python train.py --arch="convmixer" --model="image classifier" --dataset="retinal OCT scans (Kermany 2017)" --train_examples=98430 --image_size=32 --crop_scale_min=0.7 --horizontal_flip=true --targets=["finding"] --num_classes=4 --norm="batchnorm" --hidden_act="relu" --patch_size=2 --depths=[9] --kernel_size=7 --widths=[256] --label_smoothing=0.1 --loss="cross_entropy" --init="trunc_normal_002" --optimizer="muon" --muon_scale="original" --learning_rate=0.015 --momentum=0.9 --nesterov=true --orthogonalizer="polar_express" --adamw_lr_other_params=0.0013 --max_grad_norm=5.0 --ema_decay=0.999 --max_steps=29300 --batch_size=128 --epochs=38.1 --lr_schedule="cosine" --final_lr_fraction=0.01 --warmup_steps=580 --weight_decay=0.007 --adamw_weight_decay_other_params=0
Rows from block 4 of a small image classifier, named by matrix and row number. Each number is 128 + 32 x the weight over its row's rms, rounded and kept within 0 to 255. All counts start at 0. Numbers have three digits each. After the name is the row's rms in percent of the matrix's.
After each channel's rows are labels from the 100 images, of 14976, where the channel reaches its highest value: "top examples" is what is common among them. Only what is clearly more common there than usual is listed. The data: retinal OCT scans (Kermany 2017). In brackets: how many of the 100.
# pw: pointwise conv (model.blocks.4.pw.weight, 256x256x1x1), inputs 172-255

pw.34 088:186112126114125122080079141154129136116123095114107159145151127145164129130117070128102136141119169116068151149130168113105118130180110137139162187151120166122135079098157154107120150067080091134083112158092143135148124157135051181198117133093121138145
top examples: finding: diabetic macular edema (49)

pw.28 089:085143107064167187139169112112109179130097193089132165141161198129155122136066151141143162136136125138121081092129157139168152136134220147188153156075173116161106100105137145120145136133102153124090148117135175118089060088103169129120192105122151136135
top examples: finding: drusen (51)

pw.109 094:090129134153137138109176170130216134164206099116163140116151153158095107085102129097124157144189153102096134131173100146101108088086083118128186076128144157124135112161029125095125095150105122125130138139120182140153161090115137154108060135079188196122
top examples: finding: diabetic macular edema (57)

pw.237 094:134093096121148098117189117103114176180078098118168150160147116133107106150141121166143158135094070190095167144138115130154127157125115152096169106126134133146132117115150172139102150106151152084138171131118061094151122098104102145110157125107113161220
top examples: finding: drusen (33); finding: diabetic macular edema (31)

pw.216 097:181089080099165121095100162057114097110133219117073155126112133144106091187138149148168116145062103072107092181157108118140107163105100108114158144084093135117116085074085159158082127082105146124160107149181126140137121137150130157157129134074158152205
top examples: finding: choroidal neovascularization (90)

pw.226 088:149086165078093099088118119096109103189185140115151105134110148144109097140202117090097095071096167149117109129124120131127142142149077171154127122112122154149130133181098140122078077197106110144148218095163131170082157128117187193109090123148141121167
top examples: finding: drusen (63)

pw.116 131:146073113128106098134161110104121088103098160130106131126095086085117197146137071166134167110104125093108138148163121103255102134189092131154188095153134088149117077117154135137107105138072126149127160113138099121114120124132120067125151132159162106163
top examples: finding: diabetic macular edema (38)

pw.161 100:115136235049138099159106129142130091154124101171129154132159116122134113120136115075119146139123145075154113110187150080095129141107145115086047152160119066120145132150123161138146134114118115126170145121153148135132087108182150137068214167137169126163
top examples: finding: diabetic macular edema (66)

pw.79 106:143091146037122120122175079097120121121149165093040115154114159106141122152146140071088141078150102089106123119091124120152131161083091132100136126115125069138130122129092133189113092124150137124122160128147106141119099144123140233172167086126191154163
top examples: finding: choroidal neovascularization (97)

pw.5 095:158143158109149163203118110104083123128105112141106145145055150085206138095137106153121153150113119140086125158109189143096144084163122124115142088159120082141082122087129168158115195094110149071097171124128150184100100093120091086139103142097145160086
top examples: finding: drusen (56)

pw.87 095:140150237061125079123076111105110182138149103127156116109126155091036181076122064152110159107153046106148159156126118107146173133157145139111127143152114099071111082165121098178104130115160104070126106109126135126135168138169083139140103173203111132103
top examples: finding: choroidal neovascularization (77)

pw.145 100:133146097121091118093143087172130107129167121112138101164188098134120197173139118126102088116121169082119112161130073089169122107136072156069107165119161164129162131154081152147131199122126068139089117111144154115062131143141141165129138142126133107136
top examples: finding: diabetic macular edema (50)

pw.162 090:176146112123179111193093123126101171156120061178094189119112144079175072173119070093070148155154087098120158087175073138066178112138124114099137118171150176071109156068146109138127103184087068116102142092141117115127056172144153121099142150139134039117
top examples: finding: diabetic macular edema (35)

pw.75 090:191157130171103122099068116167125111145100169105157098113127096091151130133068129075163093104111116181153137088143122169141179140087185091131134121130109174131082136158173190134056169173111087162092096097149141080147193096098105087153111118164120187111
top examples: finding: choroidal neovascularization (68)

pw.247 118:125151177151116153128131106187208119136116118084122103118123123081094128162071208153065147096116083097128154159116140182097151143186135113122163074163126152175174114053202155083107121214111091138144107113103183088145164160127137097159140112105110148048
top examples: finding: diabetic macular edema (80)

pw.203 091:127127079111077158097138083131152204130110152138180140097193149114099128141177080107090124171121130174073136190089141131098141137085069205104105130117191088180112171166159116041107140143115137101109131068143083147143118126172082143133148192117137132122
top examples: finding: drusen (49)

pw.27 085:146109122111126146123132151095144158158113125210115105171145101151142142149136120101096126097063135139168140157084111123152151152113084192131132136117145067121110200186130100126157109176137097118149162095143099110154098175137191115095098155119220126201
top examples: finding: drusen (46)

pw.199 102:102176118129109104139152065135090131137115103075109047155142137145117139132119118112169133160095108140191164136109143162131149108138104116126125126161109134171172131067170114115180143142084153116133085145127164150166146132129140140101121082079199114159
top examples: finding: normal (87)

pw.157 110:110120094168136142122144131150096119078146115071182117116151112116097087143159116088190120114148160119094101132105090183090133063147148116127160063157097138102119119149176132137135100154117104126099162080090155133130086099169117196187116120106185173085
top examples: finding: normal (93)

pw.36 089:133103078053098125158122130113077204199111112117121147126119157132095135102161135097166137115147162130115082099122158098148119114091126122099079153160148157108081108130117121161100124105093131102108140146139131112121122106061197108124138140136141205076
top examples: finding: drusen (59)

pw.50 085:079110130093136156091149110062109168142142084128125233153164147150133101101077087168175152076113117159102102167116111125145103102102113176125153138114159034160143145182098131170167133144086095115084132082183125115130213129123175173053100114122096149179
top examples: finding: diabetic macular edema (40)

pw.26 091:144152113099167185104093072130123199089129120085096145095125166155088159152152098138102138160110113092145091124134070143114105095150150133096124119142152167154161153193168122115170153195179105092166141131133135121194120153124116151110084058143090182109
top examples: finding: drusen (58)

pw.115 123:080149093118131115110107183122110136136118114145083203044160130189124186115116091126156133109153088129075207081154174131099114164172114127095100094158158087165129167164124074177129127129141165108123098153156139119138147129082149180093186090108149148170
top examples: finding: diabetic macular edema (34)

pw.70 087:220154147097122146139097144159106125189178081133204139173092074191125132111149077097120088151116117138136098094136123070172213160093153137121105094126112110109079127062106117153116163205115150121116156162085169097121147111089106111115111122157080141137
top examples: finding: drusen (55)

pw.107 097:119122057221074109108127127204178123223106106126150166145170155099069080099152118153130123129128114129131141135111074166142117127115094135072136135162130073110120137138125147099113100138068102140172155132130140121163211092092136100116119106149158236149
top examples: finding: drusen (62)

pw.37 108:142091132119148104153099078131115114169127153167083138128152096129145121142107128133092105146166123103136085105083124133153148152124173121164073114124120119058130135144134065190129094169101139102099156100108122188144229155120075123108119167155156073106
top examples: finding: diabetic macular edema (72)

pw.215 098:112141112190183137084086119103112143088164096137184143121164141097121114123130140157143042152105099122099082186148181106152097089148166156126059120110060131129110135115070129080135111150125111149093159139086075164083094084150083169134152157100187169188
top examples: finding: diabetic macular edema (97)

pw.73 113:169112115133120112196127116125106120176103138134145146139133142160153215119133108136122143127116118091125150105114119066133074128179164105174081151101105129131150119177137133158141097091074121106105135073181161195120186108189121113071121160127105100122
top examples: finding: normal (97)

pw.174 113:180124140132149117129107137071137158119149176176142088138104078128127126121149164114119106164156117179136106140097117125116186117132094088129155105146155103080137170151111137158107158159095146053130190146166089146110116177099166134093116166169220106108
top examples: finding: choroidal neovascularization (75)

pw.253 109:072106152163174172141082129109125124153150141059147083097068117139126159143154085086106122171085123165144108116147157145112149150128162097132094109080153135151113138131089140105144167121119067106098138134167143125127221095160113103105169105106125080134
top examples: finding: choroidal neovascularization (85)

pw.137 107:085133127176110122137094224151163084185179105116100111126128142078120175089139198127114082106159101072165134133112113085068124139105102097107144112128139100090138108082114113071130138137169115142094150109247125226139162146134121142095137106167125113067
top examples: finding: normal (88)

pw.214 089:175094062086209119181126129150131069193114225156100130118159110106156105107187117110238184112125112145055158120127140087109146076095155122109092094179153078097129152172094077099119113135124128123166146162118139131124168184073147163128134107080083147074
top examples: finding: drusen (60)

pw.196 093:201108168137132105127111163113091167088148150145178153126120151089104117184123083085085112083140094167104073128092121160145103151190173122144097185180115191140137139132119126146153135137222097096106103098163082175119109126139194124096160096111154104140
top examples: finding: drusen (39)

pw.189 088:120176153148169092156149083144096070148162118108144102142141171062158105139178123146168125095129185123169203142094106159155093085145140125143130092094133100127169132155134111144134123108098102117092099150116072100149143145125114117106105088163113143129
top examples: finding: drusen (33)

pw.227 096:030138119142201117169124109107100153095136122080140148123187117124123172138106156067109185138156188155097133098139174104126129135137156113126113135131145083122068163171131103102143116132118108122181061109104080095174142142207158131127097083082137111148
top examples: finding: choroidal neovascularization (74)

pw.22 096:164157142149229150155055117091150142128095051137172098088101114129190160143123138118146154081158108093154142136118140133078223125189120131115147105121092098113089129117121157139152152143143137120136123127100131116164148174118219132103102133112144117107
top examples: finding: drusen (60)

pw.8 097:161162066156112074129112137117106124107120131122200118148202136111086127117122108128122112138142155094133112111148140105120123115094093112169117071068116213130136135079128111090157134115095118063131101139162079158172115094107170124065110103128099117128
top examples: finding: diabetic macular edema (47)

pw.142 094:127083080103118066104114123124114083155133163140124111075109136166122120158100138125111134125120110184134157200092102120158095184174099094121106062118116153160085094163142088142140150154174131040170127089115160112147122172066201105104144195160103131068
top examples: finding: diabetic macular edema (36); finding: drusen (30)

pw.149 095:110091065172085109086125132097087154120131116075138109129133179138162127171160114106113077074197125120139082157178131125123074072117096184094153113122127172130114139080101114157092114114069130126093114142123138109095095107126129141086142087096155125140
top examples: finding: diabetic macular edema (81)

pw.126 091:124146104103174190132073087157090188146122121132157107131163119133071207120155079133089142113100115119085141047110125192204204126181155139117078118158107121206185150049100109141111137145159085102113135174104130160130138141200148148140067125152144104178
top examples: finding: diabetic macular edema (57)

pw.208 090:107120140185132192098188208137162117127149119075187155140068124123092108214127133103159107131108159146091117142122085100108106112127132109132137121145162126147168074108086125175159169148138086148136144109107152099134128105135141145096090175133125129138
top examples: finding: diabetic macular edema (70)

pw.250 098:078084093138131131176128117082154112156188126102117173145083073146106128142173149105132167085190120156095190129072196091085138073100120132161118125105147135113155140136077105188133091182125132079115131139118082139159116155158135132120105149157154146123
top examples: finding: diabetic macular edema (49)

pw.7 094:105091102152117149130151139111101121126127083128096125132082171116117143177117118125214117153138137106145060100122102089099149136138100145125142084094101100087152155119153119136162151153123095115089151122083137115143114052087106156141118195173120169117
top examples: finding: diabetic macular edema (34)

pw.71 100:118149133109081151089141058140212120150156155137132085120127215179121115129093113106140084121065134165141117138150104107090122147106104135126129119122161070153155112079167104204105153163153140153059115104116081187148135127130114163174160056098129075162
top examples: finding: diabetic macular edema (50)

pw.197 084:127140165146158080102077132072136150107116111082135129159193092141150102101136120106134159111153110115090062133134120099114159106160137099134110110136177184109089110166109107124120157161137114078174156111117145173173121185155146059121099078154114154119
top examples: finding: drusen (39)

pw.10 096:182117113061110145158105128167155117137222137139166099087143179119126138086113180081080091114103123149156134123117144105161137164095102060058167105088118157187133115129133182101142088128117191136124084103103168178069158153130074174163142159107107153125
top examples: finding: choroidal neovascularization (66)

pw.43 097:119114115181125124186071094092087107157163112143165167112168089135095147138136114132148123097132110104097133120174103145123148133115127075135108117107096133117148075096090161179091156115123082085128148105125084138153118054126093159128126167137129094135
top examples: finding: diabetic macular edema (71)

pw.124 098:103136134123131116129113131141148152134077082101090147096139171177111195098121121159105108099147152201128145125143105112174155132131154115142156117132155074120156161149058093075122181131205072091099122117137120194130164129098119168160118137168111127124
top examples: finding: drusen (50)

pw.223 086:170152138094107174092043134067117153093121213105110127119110094098128116201094123178145150143128146115089077134151078144134085096138145131126051173126103176175146151131135173118091128090141116111109104151114141142107129114151146168122128170087175123133
top examples: finding: drusen (39)