A small image classifier, trained from scratch.
Training: 29300 steps, batches of 128.
Rows from block 4 of a small image classifier, named by matrix and row number. Each number is 128 + 32 x the weight over its row's rms, rounded and kept within 0 to 255. All counts start at 0. Numbers have three digits each.
Before each channel's rows are labels from the 100 images, of 14976, where the channel reaches its highest value: "top examples" is what is common among them; "patch colour" is the nearest of a few named colours to the mean colour under the peak. Only what is clearly more common there than usual is listed. The data: retinal OCT scans (Kermany 2017). In brackets: how many of the 100, against the usual share in percent.
# pw: pointwise conv (model.blocks.4.pw.weight, 256x256x1x1), inputs 0-85

top examples: finding: diabetic macular edema (48 vs 11.7)
patch colour: grey (91 vs 22.1)
pw.66:083123112141120176201169142140144106173131065114132047081160075102127115141170092190115145098088110112117163165119130135143161153137092110107097169116103149105131165164131134064121092099139141146130144130152129096185088158122178095110131211140161255141121173

top examples: finding: choroidal neovascularization (72 vs 29.4); finding: drusen (28 vs 7.4)
patch colour: grey (98 vs 22.1)
pw.167:138088156112074117122112111115098089177173083167097136073078134162112127164196079084087102093085090044142095112120074124155160117095182161123135154132125141109081076143150133123146121139096182125163119123127133168139127133177145127114115103140120140152136083

top examples: finding: normal (98 vs 51.6)
patch colour: grey (69 vs 22.1)
pw.47:156115086143171109144086136101089099131120108126153138108087141092177113117167162120146146097142077149105088127115154081121226148153110186123120127101071147161180089147145156141130145157114140115128142116104122094094154103119077156109092123106152115102094191

top examples: finding: diabetic macular edema (43 vs 11.7)
patch colour: grey (56 vs 22.1)
pw.210:113145140129090101140227143130156136107146154174096116113091170138163091174167085102144169111101103137160114127148105134158122109103121057154130102189101117132127142150166138126127073153228157172127111117071131159134149153098122150108174109117121139132161128

top examples: finding: choroidal neovascularization (77 vs 29.4)
patch colour: grey (62 vs 22.1)
pw.41:100138168109145182164107148132133084138059136144076114142112178118146101112134059169136151103097137119101167135146165156173108142147133051100154128116106119105189118150122103102123133129171192093113067103156132137155144131152127121071075077103134119141147161

top examples: finding: normal (89 vs 51.6)
patch colour: grey (95 vs 22.1)
pw.144:118129138118114150096093148182122132096127141125141155122138132145200121148097079161111075103162106131144107119200087115166133089151141139161110092063228098119127144108182085088141112100114178086091081135140132120113155133063145131158122176096140130116102198

top examples: finding: drusen (60 vs 7.4)
patch colour: grey (97 vs 22.1)
pw.214:109144171134084136100060131154112116171129159106176132185155136130118084102142127124079121133172071114104160115094113065096105145127131153133099158107149134200095109142162142121173153109180110153078077178101155125074150137117167165174116139159130131120160137

top examples: finding: drusen (55 vs 7.4)
patch colour: grey (98 vs 22.1)
pw.70:107111097186125154098110149103048192159108164138115110126099127105111100106104119139106101125105102171126124083109115171121144182150147137169165080033116165132098062106116129093125121071097149182128144119079157090113131121154170125085092149106140122112098152

top examples: finding: diabetic macular edema (36 vs 11.7)
patch colour: grey (71 vs 22.1)
pw.172:196129066126112149132100112141169170171164136168093157121175130188147136072107145093177135164166093078166124139086127116182167116112070076103125160043135131094183166159101096115139091082126131119169107129093113102143114143156098089146105111198103090092173113

top examples: finding: diabetic macular edema (46 vs 11.7)
patch colour: grey (69 vs 22.1)
pw.82:100088147124153127120080158125085096110153149083148107144159115089096145114089112156096115092122154096137092130126146114155143104142126167108121134055157087150109115182125084120124184116085138127116104121089120153227077116142121102099157115115193163165141105

top examples: finding: drusen (59 vs 7.4)
patch colour: grey (100 vs 22.1)
pw.36:164121166119110161140095122179113097182149167200120139160099114042119103090096115096089182171088151063158174076085166141154155109122151121109176102155134112150092089116149101141101153131109217137167096134161142136174222165172103166041129106114127120179119109

top examples: finding: choroidal neovascularization (69 vs 29.4)
patch colour: grey (94 vs 22.1)
pw.74:105067108161063148154093148155093124152083151093128145147131155157148092162161183091072140122109122101168083130130130115096150101067149172092093103119107115118132151215149162116139087153120167120139077103130114113094160095140091136123152138125132156115140085

top examples: finding: normal (99 vs 51.6)
patch colour: grey (98 vs 22.1)
pw.158:142130155084129085085116098163104164139138149115126111079166119120141159139142114120121129152206128145135123152105137170128181112160152097114112117147097101090140125146165070125130108106093161173066094066110121110111218193138174144136090081133116155134121166

top examples: finding: choroidal neovascularization (82 vs 29.4)
patch colour: grey (92 vs 22.1)
pw.91:125193155178132193143158124121082146152076099159154100103160136172121090161125104162094204106111071106074148086107142105134098128108150170139109116069130159170155097128159185098103160112151082111116116160157087146174130150070043108132087066067143104106140216

top examples: finding: drusen (33 vs 7.4); finding: diabetic macular edema (31 vs 11.7)
patch colour: grey (74 vs 22.1)
pw.237:071106111163123185162103139089139127146163218139154118163096125093083093114058100138111106049125147104103113164168171101148200151128132164092122122135169125108102114133123142099135094181102089131128081101116117109112150163077144153105155124143134140079090045

top examples: finding: normal (89 vs 51.6)
patch colour: grey (86 vs 22.1)
pw.218:129180133092105101110140142136083108129136103128093143096097168112138114104164086135121136147193079150176145160171118128135072133147136120149092133131202160137138116084112096099138133124116123160166054145062138116112172095067130127112218177115151143128117113

top examples: finding: normal (87 vs 51.6)
patch colour: grey (93 vs 22.1)
pw.231:124220128107144147164197095155104162088143105126111059138122121086144152067110073149067069099127137159080129149103175156172113111102111149146193122146183151173133201128135115110155112189130133121180102116154096159120152186136069063116109120133137085086086113

top examples: finding: choroidal neovascularization (61 vs 29.4); finding: diabetic macular edema (30 vs 11.7)
patch colour: grey (62 vs 22.1)
pw.3:117153189113179110124184107138111163135098097102073155084127135122164141114130121165114160100153081085137097124122139135075098115091160120114124114152072165111115150144201089072159157097204116122131138104129082204097124137106075115118118105154145119118134163

top examples: finding: choroidal neovascularization (64 vs 29.4); finding: drusen (35 vs 7.4)
patch colour: grey (100 vs 22.1)
pw.190:132098136169116100142128133087163140111162087190165178145100111121101121124145123114065136110180092164084096086170118145058162179156160113133136105126143083129100131131163123105117148140132193070095117154138096181184161141121154163140138099139121145118117108

top examples: finding: drusen (60 vs 7.4)
patch colour: grey (99 vs 22.1)
pw.22:159140125139141157163108089123189141080118166083091105128158204156142135125104120142129122199155177165171119117140114077098110040128087145139114101127167103159124145147142075115116153112070067132161109096163129082155125117190161101153146168129169093148132101

top examples: finding: choroidal neovascularization (91 vs 29.4)
patch colour: grey (95 vs 22.1)
pw.179:099121059108125099169185120176113144117124116120150102174152129108123167173107141129090146159150104128087149126161151108170127108140115181181141106161102138091091206132133105110115169092144076083140128082120094149124084119136111164111126106150136031113099169

top examples: finding: normal (97 vs 51.6)
patch colour: grey (58 vs 22.1)
pw.73:146129114115147145147066149105065082139144043122131147107090137161116093091152159142115109095101194110082166161129144106151098114086111094130153124140098153184106143187125104055088083152146089132089126101105186135109125128082124075100114135162109132152095104

top examples: finding: diabetic macular edema (36 vs 11.7); finding: drusen (30 vs 7.4)
patch colour: grey (76 vs 22.1)
pw.142:163138149153091128172128069160127187102182138139146121121121143173114171133115097119144154102159130130109127190150161123187124155139130141179101177171117038136101062110149133168107122123091176140186099102153122095113142142222122148202126167156170143164088107

top examples: finding: diabetic macular edema (41 vs 11.7)
patch colour: grey (78 vs 22.1)
pw.220:090105135173124141076131142172129123169146066102129139102126084119125113090106169183131155142131094131117092130090179175098061166127082062155129103151112154051086088154103191167083066097181114138100092131154151169096167105108085101092134158097155178145147133

top examples: finding: choroidal neovascularization (100 vs 29.4)
patch colour: grey (97 vs 22.1)
pw.30:119112196166146128128125088091098146162097112167145088111185116109132119173108074071147116125162157149126124111189135103141107131196152118096116135124128069105115125182164103119093135127122153184118126094096133060149064157146103078123195084149162094142158162

top examples: finding: choroidal neovascularization (88 vs 29.4)
patch colour: grey (99 vs 22.1)
pw.244:130148144182107118143127109166161140067104109194142184085125153135109094135171192106141134092097168181120093159135052091158113208156142096095056136159116152115153078080118144112108105138176107154125115094131106077104113090126118109094192173205135046148155108

top examples: finding: drusen (48 vs 7.4)
patch colour: grey (100 vs 22.1)
pw.234:202088149102081169167067150140065108193165079136145128143112113154200184119099151102154093101092095105153093106069134115112134189125140103103126098117119138126105156166178114123107084155131177144142080178065087131137127146136137129058092115111125118113147108

top examples: finding: choroidal neovascularization (98 vs 29.4)
patch colour: grey (93 vs 22.1)
pw.33:117141116127194097186122091144089184131073137157135056094175082118111132098136092116093113146123130104090111171081122092123144116141132125138124111114179092188101176137168143111140098145114095117135136175115167135116014118182172125096089111142164115106106115

top examples: finding: normal (97 vs 51.6)
patch colour: grey (90 vs 22.1)
pw.92:110139121087091163150070154196125090133147109095160077153139109204106094095109082153105101095116162098107068154131108158148174087118131149072128131118194138115112135082123078096144108135174141120133132148102163111150167201130091124130142124173116109143123072

top examples: finding: choroidal neovascularization (91 vs 29.4)
patch colour: grey (91 vs 22.1)
pw.25:114140101140151113108163148106081109170154119153148117141138137192168151160114127116132108116164096137080149069126134135104144167176192139174097174134108184163140153117175067140123076092105123189096108049159076127121080128223154141112140121131157113128126162

top examples: finding: normal (90 vs 51.6)
patch colour: grey (49 vs 22.1)
pw.86:107112097113083118153144130173235163121156140157151086184141151075140096144140120147131147137071222150103131078125113100135161127145132109163099098094011104111130118215178109049146163104100073084088079146140113135106158194138160161169088163123165135136127095

top examples: finding: diabetic macular edema (50 vs 11.7)
patch colour: grey (86 vs 22.1)
pw.71:123151086128127142171072183072108137124100156135120205123085156095109119163153133105091107138133140180137099179132156161103100120093192162145114147096150131121057114095161094078115192123082052121159123123116145195146139116149138126209091148165191147145158112

top examples: finding: choroidal neovascularization (92 vs 29.4)
patch colour: grey (53 vs 22.1)
pw.120:095109165125149116146130141171083199162046155170141094104103162148110131105092137071133137106199070109075095143101105121087112157080146175135149143178114117097159098123181111193080064134227129178082122138116094085155058123142089124090126106163097138141143081